A small multi-label audio tagger, trained from scratch.
Model: 5.78M parameters, activation gelu, num experts 32.
Rows from block 12, named by matrix and row number. Each number is 128 + 32 x the weight over its row's rms, rounded and kept within 0 to 255. All counts start at 0. After the name is the row's rms in percent of the matrix's.
# pw1: token mixer expand (model.blocks.12.mixer.pw1.weight, 384x192), inputs 96-143
pw1.313 089 [ 88 128 111 148 119  60 115 114 118 112 138 135  89 195  89 115  91 135 157 140 113 114  71 141  82  98 104 113 161  76 120 205  93 100 110 146 147 144 119  82 145 109 118  96  98 111 121 129]
pw1.314 085 [ 90  80 157  96 143  99 138  81 113 153 118 171 124 129 141 140 141 176 107 126 154 129 133 157 187 176 115 161 127 135 115 111  68 145  85 136  99  98 144 179 153 156  89 141 120 119 115 105]
pw1.315 099 [130 158 137 157  33 128 147 136  94  84 131  85 123 188 162 161  53 137 170  76 167 140 125 149 159 103 111 162 167  84 160 129 134 119 135 106 154 146  57  99  74 181  49 146 159 104 111  42]
pw1.316 093 [135 126 134 129 191  98 158 129 126 182  76 157 124 111 128 110  81 130 101 141  98 115  98 158 115 130 135  92 178  59 118 201 135  99 120 120 118  76 126 149 113 184 112  82 133 147 147 157]
pw1.317 106 [104 148 146 136 161 238 126 244 147 123 109 150 110 110 118  92 121 122 133 108 110 111 172 113  71 136 149 195 161 170 103 159 106  75 132  97 133  75 113 134 130  59 139 167  83 116  99 134]
pw1.318 083 [ 65 158 103 149 161  98 118 125 121 116 215  85 136 182 114 112 162 112 137 120 152  97  95  38 141 154 126 126 143  98 190 103 103 108 118 159  97 180 219 121 135 121 215 133 165 121 113 109]
pw1.319 094 [149 103 153  91 162 156 112 120  90  84 137 122 180 136 146 156 143 158 149 145 178 173 130  98 131 101  95 131 137 112 178  93 109  69  98 135 121 118 202  98 173 182 185  67 164 132 126 135]
pw1.320 086 [118 119 127 128  94  89 110 114 134 165 133 151 102 138 114 128 158  87 129 162 139 147 124 134 132 123 123  71 177 137 151 140  77 119  99  74 157 188 119 126 102 105  98 164 139 163 143 111]
pw1.321 104 [125 149 133 126 137 153 158 163 102 117  94 179 141 142 182 155 132 137 168 164 138  91 144 197 191 147  73 166 129  69  81  96 118 110 123 143 125 127 140 159 152 167 130 125 162  76 130 105]
pw1.322 095 [111  97 110 131 111 139  84 122  57 112 135  56 108 169 137  76  73 106 167 156 141 113 104 164 123 131 142  91 136 116 132 158 196 148 165 139 146 154 119 103 111 102  99  98 130 178  83 126]
pw1.323 131 [151 136 163 121 143 109 137 126 148 171 114 105 124 190 145 119 121 133 117 160  99 136  78  88  79 104 142 150 118  92 133 143 102 111  59  71 133  75 137 153  67 137 163 147 104 121  79 145]
pw1.324 099 [126 119 159 123  89 150 170 161 188 175 136 110 120 139 148 226 114 149 123  98  62  76 111 209 106 117 141 149 185 175  53 201 131 126 135  87 170 177 169  85 143 102  96 149 127  51  74 184]
pw1.325 090 [125  95  58 146 150 115 146 169 151 115 140 195 119 147 152 164  70 179 124 103 125 161 194 109 124 158 193 133  97 107 166 129 156 127 161 107  74 177 130 130 144  89 111 137 190 128 104 106]
pw1.326 105 [ 79 146 149 113 110 127 131 140 163 171 107 133 105 140 149 134 159 168 134 173 122 195  81 153 114 187 202 184  79 140 134 193 132  92 122 100 169 118 161 139 104  90  78 141 160 147 165 100]
pw1.327 122 [136 139 164 113 122 118 118 172 120 188 140 184 123 104 161 181 146 159 162 198 132 123 201 113 135 153 111  97 128 139 137 160  80 143 143 168  54 146 153  67 164 112 110 120  75 127 108 135]
pw1.328 116 [ 86 111 103 156 114 166  88 124 134 114 157 125  94 181 150 149 156 165  90 167 154 150 136  95 161 109 188 153 141 111 121 141 152 116 120 171  88 129  72  84 167 119 147  76 136 141 152  84]
pw1.329 096 [114 125 164  87 168 122 134 154 116 156 195 144 116 144 124 150 106 101 131 174  95 140  76 158 159 150 146 136 139 144 138 141 166 163 140 161 127 124 119  80 126 117 126 174 133  69 126  87]
pw1.330 097 [151 108 149 109 133 178  77 114  82 113 100 111 152 166 164 148 121 176  99 167 111 138 117 153 168 101  92 108 101 100 218  82 103 235 120 101  97 157  99 144 142 113  90 107 141 167 122 131]
pw1.331 113 [135 106 132 166 121 162  88 153 109 139 144  63 123  87 119 128 119 108 118 105 147  77 122 114 147  98 130 102 113 131 127 170 130 119 156 161 151  69 120  68 113 108 104 103 173 155 158 133]
pw1.332 096 [ 67 199 108 139 138 115 125 206 117 145 192 152 153 157 105 116 111 109 104 186  84 136 121  69 127  84  76 125 106 107 103 138 147 133 129 114 121 107 105  57 182 132 115 119 176  75 145 128]
pw1.333 096 [102 135  90 103 183 127 129 146 150 131  28 128  86 137 105 137 135  86  69 104  82  76  67  61 155 112  98 190 120 126 157  84  82 121 123 131 102 113 121 116  99 203 154  80 156  98 107 127]
pw1.334 085 [ 74 124 142 119 156 148  75 131  73 165 118 107  99 164 137 108  97 212 142 169 138 133 183  98 165 117  68 151  97  43 180 121  84 136 120 105 140 111 141 141  32 117  89 130 122 140 158 135]
pw1.335 099 [161 114 127  97 118  81 150  67 155 113  75 149 122 142 117  64  74 121 139 171 147 128 138 129 104 129  85 183  86 113 126 127 121  83 126 126 141 129 109 159 135  92  74  37  91 138 100  60]
pw1.336 104 [139 129 141 174 115 123  76 141 162 148  99 172 128 115 191 136 121 134 125  99 113  79  67 111 119 185 144 100 109  96 116 150 137 193 188 109 111 110 120 141 121 111 137  58 166 157 140 186]
pw1.337 107 [ 75 121 161 123 111 165 124 165 101 106 121 128 144 123 199 143  82 179 143 133 136 156  97 114 162 157 131  86 163 181 117 150  74 117 161 101 126 120 172 126 135 170  33 128 139  80 129 138]
pw1.338 081 [128  85 123 116 158 132 162 135 167 123 149 105 133 187 149 154 107 120 153 115 126 154 160 137 209  89 167 156 107 149 106  93  83 108 168 142 129 117  79 118 209  96  97  99 191 148 146  59]
pw1.339 092 [174 102 127 174 105 122 168 120 153  82 194 100 127 138 122 136 104 112  94 179 139  95 147 131 154 119 155 128  74  38 150  95  91  55  93 144  82 126 129 113 149 114 133  88 173 175 105 142]
pw1.340 090 [ 96 146 116 141 180 119 145 139 162 147 163 151 125  94 115 116 129 162  66  86 220 102 136 115 161 116 106  58 132 131 172 107 133 149 152 141  79 111 117 146  88 132 118 210 162 115 132 142]
pw1.341 092 [ 95  96  89  83 133 141 178 117  91 104 154 147 145 136 135 137 105 179 159  75  36 112 157 178 145 170  95 107 102 168 115 164 107 171 120  74 123  92 162 188 155 147 115 141 102 103  93 123]
pw1.342 163 [168 151 146 127  98 106 145 149 151 166 128 133  80 153 152 153  36 149 108 181 119 144 116 134 127 157 116 154 126  83 179 104 160 115  66 142 118 128 127 125  58 150 149 148 151  99 129 168]