config.yaml
model: "multi-label audio tagger"
dataset: "synthesized solo parts of chorales (CocoChorales)"
train_examples: 39062
time_shift_ms: 50
n_mels: 64
hop_length: 320
input: "log_mel"
spec_augment: true
win_length: 512
arch: "convformer"
norm: "layernorm"
norm_position: "res_post"
activation: "gelu"
layer_scale_init: 1.0
parallel_block: false
moe: "top_k"
drop_path: 0.05
num_experts: 32
moe_every: 1
expert_mlp_ratio: 0.25
experts_per_token: 2
shared_expert: false
patch_size: [4, 4]
conv_stem: false
depths: [3, 6, 6]
widths: [48, 96, 192]
kernel_size: 7
num_labels: 51
mixing: "mixup"
optimizer: "soap"
beta2: 0.999
lr: 0.0029
beta1: 0.9
shampoo_beta: 0.999
eps: 1e-08
precondition_frequency: 16
max_precond_dim: 1024
one_sided: false
adamw_lr_other_params: 0.00079
grad_clip: 1.0
steps: 6700
batch_size: 256
epochs: 43.9
lr_schedule: "cosine"
final_lr_fraction: 0.01
warmup_steps: 670
weight_decay: 0.0
adamw_weight_decay_other_params: 0.05
Rows from block 5, named by matrix and row number. Each number is 500 + 25 x the weight over its row's rms, rounded and kept within 0 to 999. All counts start at 0. Numbers have three digits each. After the name is the row's rms in percent of the matrix's.
# pw1: token mixer expand (model.blocks.5.mixer.pw1.weight, 192x96), inputs 48-95
pw1.0 114:470528523507491489502489543500532504502534515458495493501491490484547559464518473488519468483534518526544485541510476531488478542509508442467510
pw1.1 086:491552506547468506468524535490551531487531522498524560516501522516527522474503516501526501529466472502515480509503510526527484504507483504547498
pw1.2 110:433521447487466450530506498539538491505467448489484483495476509504502507494502492511522504532465524502509477526516468507521496495516521535485528
pw1.3 094:521478511510481471507489498509512503513520518464517536510498485475459510483520493474480473533521474466481494442497509519502502498438526521502507
pw1.4 095:502505481480544516481506498538520504494512530524496525477509486509535480514487473476464482496528472485524480491491486503507488445529472462506509
pw1.5 098:517504459492512487482494502462487494462460488496457519493464555510476497450512498501503453497469477487526515430480541488478500538498503509543491
pw1.6 109:486530501492475529516494581524455507516531519487485519486523503496475522461462528453505496476495487498496484513532491524500482501461527470508514
pw1.7 109:530494497483486531497511467483473470508527481520523516479502478479479500468489462488439509510518525533481516474506470521510457478500513483482510
pw1.8 087:512519425490509449507495525481498477508539521487508493483495504497502532513464505472507476518480434483498532495504548512482471453530521489515522
pw1.9 096:492502477472493502555484527510530472502545520505486497507529481469486450516488481486537532465539484498504528504499480513507498500519476527440468
pw1.10 087:506531469509521465502523511494510472481503487459498500485436563476495486482520492488551496541531453513512475532482497518537535535485458494501488
pw1.11 103:482479501519497506476531547493475512503559455505525556502501505496449488487495555502510547471510504520534499523489496503495499481530459516521506
pw1.12 108:528479493513493496479490492545530516472532519476488501495514469477526517459469513497491490509513549498509546494562513517516485512487518502531527
pw1.13 090:518528472495478514510471498534483479508526548497509531531494517509524457516493521468460469529528513541504494506510526510484538515492465480528542
pw1.14 097:442469484504525501507568469454472492523533527515507515506498516543484484494461524459483522490534498499498506517492513501443485504487512528497500
pw1.15 102:541521479466526471487467465504531489456482478485538506509484460483551497499479529475514549511531503520517523485513507484484510555542478475511496
pw1.16 091:495503545508496495500495482498489497507525539498474541555500499457535519525471475490474514475492432525501475537478497477507475516515536529531547
pw1.17 087:504520518534476504501465462486473522499471490483497462467478495512546549510508503496507538500467578462531502468472487495457504506516503465498475
pw1.18 092:478509500549495485499476474473528505466506492448542515509475517489531496486480464487488509484496499454507499525504518547508527501497488532508515
pw1.19 109:567478522491485482505467544507495514505484515440508512502474497521522503503536507506517486501506516504478512534515523515556500491505543489510552
pw1.20 101:502479497489461493506478497530531491494517488524503539470478530496451484499526495435458506526506509472486515480462513527503496475486522522455481
pw1.21 102:512511490482523450523478494500500477506498523530495498480527489564447471479489525479495471487537510446492480522521459518482521506477490548504480
pw1.22 109:527505493497501483501505450468517487486514531493505508513444476538465522467522540457524526509514512543506519547550524541491475468487460490520465
pw1.23 099:485513507477522475505534519512482459534500489517497477478525457516508558531515518473502530506515474543492559540507541494513471493471517499509502
pw1.24 101:524495513510504502475511447489507514486526521466536555546511532510548458471512458469501484512510524530558452487511503515491494488501508489516507
pw1.25 093:518523504510521559508531484572502470528475480476502558474456507542511498531519532483495459511499504489470521509501483514515501529451554496502490
pw1.26 110:472504492486530506475457496516509455522555460491507497517454484514561504470451529488488506502500541517505482505540521490535476531465492511530537
pw1.27 093:518490466485524481483508474534579519543493511523512538516475497463482498516493478472500487515550502483507480510492502514508515512542529495480498
pw1.28 105:475477563483490460517485526500507425487495490497529513484526522486534525512493564513549507478521501478484501496520494447498520454495552529461510
pw1.29 099:468513499476525466496486500505516475505513495487513478501504509494463515482529495508542495479514495525505480546504532453517486543521520494472534
pw1.30 096:554474443456527484470456502508522507504511456499503534500493520484508446509497494517507473489495501487479505523437482488499471509538505497499502
pw1.31 087:490534506472469516495538548446494528535519487476487463466507508491555451472531499515519497498482471516524529473543496498528504496502492501476497
pw1.32 091:527501508496477557541511501494500474484507494478464498521521518478547513538468475461516500513508468547475484543505496477509522521546479530463516
pw1.33 101:570503514567508508506452461551518469504491484513532511516492488551521475495513502515507509536519485518543502500517485461544449488520493532460509
pw1.34 083:513491524516522524488492510489465505495443459541479505539529481511490468475464482495502507498468506509491505530518497499490508483479475511454508
pw1.35 099:505507482519483495521510494485510509483484515463475504481482547540522520466526484467538478482501518514512468514488481483528493523482520538505479
pw1.36 102:526521510523505508462480546481512509528512489497505526523480510507523557489476503564502505522533483484483507488487497517532505512497505495499515
pw1.37 098:496554457482447499483481510510513511510500530506440549539513473509512476498513460516489523517491497508487487515483517492551541509483498516489507
pw1.38 091:505494488468462465548529504516482459497505493489533511533468497479519511496493452490533441526465422503519494525473521484484513473475525524490489
pw1.39 101:516524504488505478462539491485512504496476507504480513509467508521510529515527486513533532539501514526469521515497540586488535520469475472514523
pw1.40 103:511529513481503498481479488541527525496476517494525491491527474491549501488508466500522510485518538531463507514515482510477477454539497547483487
pw1.41 099:489483472496488465494501516481509506496499532515512466464515506499516492447488487489481481504556495482504532495534474510486487527495493506515432
pw1.42 104:507484541479551509451490505520457510549495494498488471488494469482527489494488561504503525497498481502539516481546494484469518459474529491475528
pw1.43 108:520535474507514549454529530504468507508472554531517513503510487479533486462464478503528532537486466488500482477526499513504535476466518508545521
pw1.44 088:503544527499466571473460486469481491502543506528491500518466486505499484479514489531527511475488510503506504472458500483519492501467476503523481
pw1.45 124:495566485497514495481488537513501522525543533519482476494504504517501503451443525558500445495489520480504513498489484466524492514491486488471498
pw1.46 096:517598536480488518471505554494466461534526497499494477497441495488501497507484513531525480493468472485486476459524498508520475474499513522514447
pw1.47 123:477501430497525524518529509503531510541516483491477502511489504487509511505523529499533491515492534473488481545487513506469492476447512516451565
pw1.48 100:449489501498477490531483520505515481524482507537496517513502520459480517507510491538539492520560495515504501556451468466482507530522515509494477
pw1.49 098:451525511470508523455533454492501503524473527523501521493440536485474485521493475503482476521483492546491463510505472527525508498474494486553512
pw1.50 104:511498467464516523499523563500528541496449487488506458478484449507466521542472498492480463496490501520520515513466540507520529499514493496501476
pw1.51 099:523505519512496459509491451497547502478508471493504526532503518485522506463499499451488519515536522554500467483487482493504488481465498495465503
pw1.52 105:514518524503519477503475484498513491505486485436477499508498529507507479547553504505489517491494502499498509488481497497516538499489488491466508
pw1.53 111:510484497470499502504518536472551504497522538509559494508517513469513501518452509519520483452511476513532546509495523514483477551475514500538536
pw1.54 092:536508557516489469491501535500487486470531503497510479492551528465463525493501509547497551530527495495521526498477464507498493524471478485471495
pw1.55 124:497535508446466503490515538451541492537494482484504491455503503498537513531522492511559492491555504532506505486477500486491518479502479517484495
pw1.56 094:498499522527471545479523543517474497491512501499527490522506530453479508469432482520502458512513485418504529477498513476496529514494527451529501
pw1.57 098:451526483506564510501514523484510520551490490485497523504505462432536486512498445511514446468520525499530486528486504505485519484490498482505502
pw1.58 099:503533518522462511523542467485515524513477513503487490531488486476482468468512533481522499506546478515492474511510432488510495547491488493504427
pw1.59 089:473489471516484497559503515489515506500491509518551517525489522479506500535549462501513498539520494476496455502506465553511525533454512486470504
pw1.60 101:467498492484501517481493480466465519493491505538517513484506446438478470492505513524530465483530465521550506503520507536493477489482477499467516
pw1.61 098:533531477525476488501527522535511433508567470500513497495491478493520557487488543488548448488495538482504462503518495510487487537459496469470517
pw1.62 104:512480450502502494496485538488543508529494491542494517540460461480486489499513522505526452542501437530488493499432519472494521525499521497455489
pw1.63 100:522502530518531499532501525481465482493549489516493533478515521499511501509498513462562490484495475500508458524495497499502472467466484493503482
pw1.64 097:490448534523465499528498486494519525483477477462487463494471536500570522496485500523491534546517496461524504483530509500481511519443563503519533
pw1.65 102:503525482481507523502498522504553509501505460488496529492531467473498505495474573520503465504469522565505513511517507503518497516460504455455480
pw1.66 092:514504507516472530565520511498520471488519545474499457489484474464573475495500507508482494494486512508495494479526516534493481452481510492518523
pw1.67 081:495446545475551470509492475488497479479518529498520523512510487527522527502524515494498532494504417476555472495526514496517504529472494465529538
pw1.68 097:516523510481501532492463490508506508537453513565490487517492540521503518448511510508496465542469486488510474503500511511514501544500540513492498
pw1.69 084:481497497527478504482507514481533477483507495495495497521517462541499559479441517459494476472514501521484470508504518477510448533480536541526523
pw1.70 100:455471511564521518462460464517476475516473489516481546521504522485522511509483485528475458499509531499490461528483438503534536528478502521496488
pw1.71 109:503463532471507531512474559524484544483471473503475494511499521492490480479485454499513504514476510483506469443507528488531520509489514470509534
pw1.72 105:518502542502486506510475534489507503544482532485501492481494515522491501506482491507532480491473458519478480546466510509445497526493494508488525
pw1.73 097:527503504500511463493532480507493486503488515543513493546519532472527506475485523480465463510511526474475510476502501502488486499487529519503530
pw1.74 116:483517490496468523524482543488473525527518531476507473478510505484508486494519538492474509483496535485496476526453479541524498535545525508454505
pw1.75 094:512508522497490495521538490543545481497537472465472467507528482506505497505482498535520505538486540474525467562502500496492484494491480554458526
pw1.76 110:522535524483497527503513512442495530527535486512505492488478495507478518506460499486516496471532544478483491502513453518514482467491488516517460
pw1.77 114:467485537473451503482475538537500512519492460447549500494467523528515471445539534491513501495515483531484494493474519497543538503494462477462520
pw1.78 099:494502506542501509455508463519542470472466515463524524489496513477513482527509506483454498470502529494503542522507494531475443496535514508496499
pw1.79 081:453503438457482545494452486493498457504529502485493525489498470496479498519462525480502480492485521476475477496514468464524505520522463503454446
pw1.80 097:519527573512492534499514526473508498526536499496506499515490518508518474532516474550513501509477521535516518482505491546504505550477517546494492
pw1.81 099:493507457489447488506495487518484475503523508540526469543482495554496484516479481497535500489512484506438536460516501505486480495477514470517488
pw1.82 095:493463448494464514548464519512496497501492552456493510502531519459516505507525515461494528516470488501534454455536504452474457479481480518496481
pw1.83 117:507514504474500520512504495489494488502515513498481493539495482539500465495523535508495501530492508530508497465507512514474565522467459505506496
pw1.84 113:534484462482522441475501497538522530529542535481489514508520506478524456443504516502495503443503505518491526497530550503502516472499500463507489
pw1.85 100:528480486496529474453491512473499511516473509541486478519471498505474492510472470493482464496548507519479520452504495538499500569505476499503502
pw1.86 097:512533485505434455513513553508495451518512521475522519503521522510503537489484492481553472511523536531505515512511521533540520487470491523504530
pw1.87 094:511481516531504484518493474467498509487481487520527525514495564460524494481497528501514498487515487483561450464501501427500513529483462475486497
pw1.88 102:523483495516509506490490508522475485485492505472533507514512505512510523492489490486492523527510468462523489484472532540502498479505449539507505
pw1.89 102:474474514477557484485512507539496489525470460505515490508517495481470483526505504468499501481514500491490533511517490537533503509485488508499454
pw1.90 096:498506506498528495521490504479485477568456528528498533491512519482472495521500483508474507458473487538476525530513510518474503466459513463508514
pw1.91 101:446499494481476525501502537522510515538485474531493554492468469455562508501507484510520521498561493498523492514469505513525490476478457514526491
pw1.92 118:535527501457472537495508536496502498466509489523475445473517481492451504527499452508503506511470514499519475475498483514522518529471492487518485
pw1.93 105:530477520460519476510493515506510507535522545509518500476525506460492524484504510528502468549510527501522518566473504488510515537467536500483453
pw1.94 109:511485455492514530520458456499470499507489490511475546532523512465546532507547513484525509492499520503515496484502505523439523504490480501486549
pw1.95 096:476557526472512516480499505583523496434482484472499514521499481521502462521495525514489484530493555504474504524484472527522471505484497519520493
pw1.96 108:507549461466461499447524504563517548528503517538492492470521456459507542487488503516500472481491469486523514544525502519482479516464488481541501
pw1.97 115:523558507506463520477519528480475535548498526490481519482459515463492508474484576459499474496458530497476479494515536470487478526505491501543530
pw1.98 101:498512498535515511508473442514441463540530502486458530492488485492448482458485523501502482470547529480554451470474522506487484509508494473472488
pw1.99 095:496524501484509493525511520493460480551541432491512525512514514507461472509448483490491508493538520504478507536515502498477475522549512463480497
pw1.100 100:498452549498442509531498530499458476502468521521472480504508507499514510506514497513510460514522497485477459550507496512472480508480495526463463
pw1.101 098:471482546462510570511478512427520524508487508469490514477492534504496502514494538512499498518510511504509514543448522488548541512480508481493534
pw1.102 095:492501470453495529520564491515503553530529531494454523524516547508494495530523478462483510506485503499490478498477506457480539498490530488509475
pw1.103 094:511492440489533519528466476460504532518553522509492541486501533521527521521508474496500516504537480484520473500449515463556472504445504463503487
pw1.104 086:501546540534499513518529502502509486478495571461481496531465536520505512500500542476538535497471496469507496487498520490520545531515516508482545
pw1.105 099:562478502499488509523562489482500494497509486494494453551492531521531481475485492535470479492521521510544527529498499489482467502498525526497502
pw1.106 106:490499543463476515464460493460462508526446533518496502472506513480523462506563514507552476454531499492522490470533514510494539507472510442485509
pw1.107 096:483512492481460503524479492500531474536504493472458487483499503461512546498492513464539507439538483550533494519481513477514476481533455493476499
pw1.108 094:486518514498476524466501492486487489531509516465443526473488449529467516497505516451534507481508515479473535499500475457497449514472483525566452
pw1.109 097:498479504473530451551507485527520534432512509510508491456521485447471480504456471447511495522496527517489474506496508500477477476502521523511527
pw1.110 104:491534499487507457496481509490533515472530519492488483506475500472480508509491500509553542549562488555482506491456511498518528504515465493536492
pw1.111 102:515474534486496500459507507469502540501486582489488536498478509521532497469521508519494503511524537528532501518486538533471488483464509550506483
pw1.112 102:469496498457509463499498507510515507515483493490521525479499524475524468450500449493473541508546484523519513542544527491508499508533499498481467
pw1.113 108:474497472480514533521518520529466518518505529475540487521528501496517518572511500482462520513481487516507511525496455533479491533499510480507504
pw1.114 092:498512513479495529479493470453482498483500490529547512474469516528446536533510486500514488514478532504502510537508498551553463569522545475509493
pw1.115 092:478516512565504509510488461451432531534524509472479538472516475503511516458493498471517462536495509512488492510492505479498510504486490464496485
pw1.116 088:473477523506533481498487496458530485471518511475514485476503513479523474472507486509517481472481484484512484461523518516515491492455493491490541
pw1.117 092:500501506497451540522470545491492499545508470512521507456520478468490483467538535546513520453500469527514462488496518526531504501484491454488473
pw1.118 097:492498479508469459475500535481519454503473542516547501473464497518542479505539511523516480512503485537531507507451513510505513503524492494497518
pw1.119 095:501534495519505489501480547484516516481506489518509484510534481520526455511491458551542487521531460527463580519500492484505487542483491511472519
pw1.120 090:478507500493508521485458501468531529477523516525511491526488519488510506518508494528471463494524518517497481543509473529527522491424495502460469
pw1.121 108:536518478487491517473482481509516507492523519481498486507503510501485520449494521492471466467490533535536509498512487517480452515486486494466534
pw1.122 091:496468502501470462519473479527545477501455505503518518531482517514492465497520488485480500506511517523518522507470472445463520475447499506521493
pw1.123 086:514469488531516491496510500517493518427496480464500530527537523453497519521470525454484470506570476493503500537513489475479496493481461499484451
pw1.124 106:494491502532504516477534502480520504540515470518512564563520521497487529455467498511519523509476511516491487503498567518537514528520504520491495
pw1.125 096:519483483472504510500510480474552487522476489463513513505476457498512532487500494502536471516547471463467564435507497499467494511515487480479508
pw1.126 098:418496462525462461478542500495526489486525547539503507486488495509494466470496528461498497499469519475533452490511531505506515437503481481532526
pw1.127 104:505534526503525472472533499491539506473521491500477520486480556529478520530508507540534578534507488497494526507524514509498488515515486526525498
pw1.128 109:525520462489489474491510528517484535481490481519468507487494497521502452523497493522586520464488510489478494450516492483479508501462502502526505
pw1.129 103:502520457540516525465475526521523471496502463492535502503490470457483517521525473484487498565508514492472515494539506525493430551493520507529501
pw1.130 115:507475505477515516497522531525458473513474537446499513508472519425521472505513529503522468504522505490487467558487494490555489515513500524499473
pw1.131 117:516518483453473484517536495466494504557513505512489502478505475476524533568450490500533484516519531513492477532479515491461515537488521500449475
pw1.132 079:491473551519504501528489485447502511514544488487504531476501527510459538545515436507475476535516489471483506503509462531497486501505482488500531
pw1.133 103:503513492505497468511501458516517484454494494508501495501519508522503501507509448501467471520544466467528510487502465495543474516496509516532522
pw1.134 110:467504489493519506511528456485496486499518513505511511510521531522451525503531476480519446509481510541512537537458513494549525485473526520441490
pw1.135 097:495514490515503480463489506466513502551503505460445497495495495533465496516503510540506512496490483491542514549544492533462550509510519455521510
pw1.136 086:485532520497533456499554476459472509483512521508544501525497527523499481479508469545473512528481492500475511504549471472509520492483508521513486
pw1.137 113:506511502508452539502493486523457470503500507494473519506488496460504524469517512500472490491496531510534493518473490477515479535523543514543488
pw1.138 100:508507507476471517483500505518508489482538546517517523498477516469488476455515493486524491482485456519481518520517520492482506516510535520503511
pw1.139 107:520490474483518513489488527451489508484511539443519522441489505484488512488489540513465510491541498530471505504495527519522504492494493527466533
pw1.140 113:507538488490470503473513515510569540485543529477503508503501457479505486491513522499458492471480476472506493484494500488530499471513499454462496
pw1.141 103:453518476498481456551467538547518532472551517516497526483498519514463502485497497501461490544514470515498465504466527513541483502505516472479490
pw1.142 096:481523515496506488495493536505500550530534517512490519507490511463522479529520498504461501496505488458498478543509518498506522441495528580550471
pw1.143 100:512518562510489510474492486480470524487525514530515506499495512497480499487486456494488493531511509499442500488484449463521548507541506482527510
pw1.144 099:471523514492534472480500475505508494482528581523469485509508518461493494526529524482519479511543488540480476532496531450507512495564510542488508
pw1.145 097:499511513483503530519514504542536503472490522476505512506501489534470474513514501479483475514509479510520504533486516570456520506484554514465500
pw1.146 099:496487486547482484503533463545519513488496493512472481459547515504504486555506503541487551528511493495525450471537503478480521489475493502522554
pw1.147 114:473520493565466533497512527490492477520516507519477504521531501448532516479485480546503505477537499482474456549514476519533535508506512480510524
pw1.148 110:487496471491528514523543513495506490500465524487531535491489462507526516506478468484496498501538524542483481553457476471510529478501511504519500
pw1.149 096:526499502456499528475499539465543502492496510452504532499477506481514539527510501488524466511488456494511504447480482469540548512522518503487479
pw1.150 114:488538505479468521501481539487494487517520482503492513449481462462552526486543508480498520446553530494471500467541511504486491530555508475549497
pw1.151 103:509527541515491546524468522503522516503537518475505500456464492547533527475487489490514480503517508523484525467480527489497465489530521526486539
pw1.152 101:508509494506485517470515544509492496509496576465537516524514535502531468505527492522502541497543535483540523570460514516531485510511485551500497
pw1.153 090:476475538465517514507528492537511429539538498490504517461475472525533536537468496517532483475487545494480532497495465560469489527473485483532487
pw1.154 099:495533486493517503477474508522507511497490505511516501499518550500534482538493506523529516492467438493508501521498496448509491559511485512480477
pw1.155 092:507503486547489513530527493530487449510489553483525495496464517500554517550542446523508514506496496507499458518517443488541478521460523474516495
pw1.156 094:452530519528501510530465535498473459516492479512484492501509504500569501541493527513510492495547489517512515475513462565521508514462487504516498
pw1.157 106:470552555503537515493487529524525483484559526537527529512499443516494553487483515496507510506514536479533495543495487522523486481502481500505492
pw1.158 103:494465509454506504487483487531487516479479471489465513504503471493479515456473538485505525507527510509496475542469510534471513495516460511515496
pw1.159 104:519538493467502466479498492481565477470519527483463552519519482533541490507500511499502520526530470520467544482529512528500545528526441504505493
pw1.160 086:532486484521478487470486527481535440517543527484472451467517484485518512501519511484475494513494454490495526493519468481484482493509496497511464
pw1.161 093:510487475547505510521450505482499517511500495542494499487501467494537529500474464517528500479502550472505508498517490487505470537495451499479538
pw1.162 101:508513480485445513499485504508527458503524484477510470468507454472515553542529480506546468476500497504509510497535516525504476498461488488505508
pw1.163 111:473492510488450493533542491562518478476503498527488505472481470487512494497521497527543510464520506479480481479494469470513497492466526495487470
pw1.164 094:483514516485490516510513491476544478518550520504452507490507506443476504518510549459472503509499475520492448507518483541532472538550497488543503
pw1.165 099:528493486505480491478483514475537446497524486516518484469508504494468509526527497459528461531494527528471463530527501477471563529442520481438512
pw1.166 092:471515481475483520503475512486557436527449452563528501507512512495490505477492508491461508496485514562478481495485529507493516516485542521488505
pw1.167 086:518504469502517503468460474514501530506505525519534504522530506488500502507493480461488467543484521495532513513506519499507544451481534548501508
pw1.168 100:545526516487466510549479482462464513465492504483503476479502545519456518525503512521477484501500460486476474519498491464478481524459554505513483
pw1.169 099:515499466493480495508514516526530508477529544506494544505473543489555502544499468487515498523472549530506443486495506499511537496488521522519549
pw1.170 095:518470479514466483560477496479532513507493525475509508475446496422524518485511488521511527479521464519504486462512461537478481463486500516496529
pw1.171 098:505501484462561446489472493499518481485534518488453506502479463521487490512506483474493458486529492506503507573547488500509521531546466522497465
pw1.172 090:535513483525486512497471432542560486509501505502466506475513465522494502521510507537461508493494528539483532513494482492506480487503498529482517
pw1.173 120:519519487487456512518516513540507520490525528540528487455525481503490535472465534479501481488518562533512528471537474542546481486488465510465539
pw1.174 095:480537461506490482507499544494510469512487506506487515527531534475514498511479546491497504496510471489487512556458484490525488539528518563507535
pw1.175 099:511499483520507490475466463541453492487486479506474517534471471528500491497545523441529513511548550501492465498474529497455478483484469515492477
pw1.176 095:473481467505494509520504523492452503501540515536488522513580500536511493519490499499491507497472494531499494521503484490507552513473497490467476
pw1.177 090:476488481477559499463480498489482484532533493510444513472503495509507512520463516515529505489520517517504485491490508470498497482493480498494557
pw1.178 103:516499498527472511504510530469463512542542504491477484499474493468541505487523530496540487500504472459459498466523515508491508474508505441474486
pw1.179 101:522510502469525491518492488487536490514489565499517528480556501494478485478480517452511504517497537546485475493468472475483463522488542537495529
pw1.180 097:507533484504474567441479507505511541486498508524461534475488484485506523525484535451510496494528536517506486540459506532490504498500474516463501
pw1.181 100:510475505536503485461527518494481461532491520469481510518472508510497419482535477457464551534539507487505501486522475506477517530517529505489456
pw1.182 109:506498480471491549498510523500528525485492479484477486529471498462469466507532521541487515504504508517534473487496523520459508458502525537506524
pw1.183 085:525529471525523537466537549473486482499545491524507498486473508508533533527439499510466507478485463490526511542515466507496471517519535527496480
pw1.184 103:505476437500464482508499492512500494485470509461497474529518498509499451518494529497530484486504486487477495498492487483481501446531522547487442
pw1.185 090:485453493513476505512508530521455511488483507526495450481472506501506471471505491513503538520496500503527485461531525513491519487494554460506501
pw1.186 088:492505495466473497518493530520510478471520557494505520485497536500485514512480508465472485521521473518448497525535504476496486493496468499546516
pw1.187 095:477494493473550487513504523484478465445495494492496474512505505521509521485447491547528516498517476525497525481499481514500497509536504509493524
pw1.188 099:488516489476479464489498536514525494504527467533463475491502502503491486513470558509507501505504517529450519540517501491519508519521520497480474
pw1.189 102:449503481495486498487548474553533481518513495535520547521481493510525504521540512491487486498558535509520477485458532503462492522487474570517471
pw1.190 099:519560544499518498518504528474527488510518519472504470492518465494468464509491517516476470531538503472485495535516496507521509479486472555570514
pw1.191 100:470477444449536507511478494514478485512473569495509502454472488494492492541546468508481480500519499508496507475516498462497487479493529474510532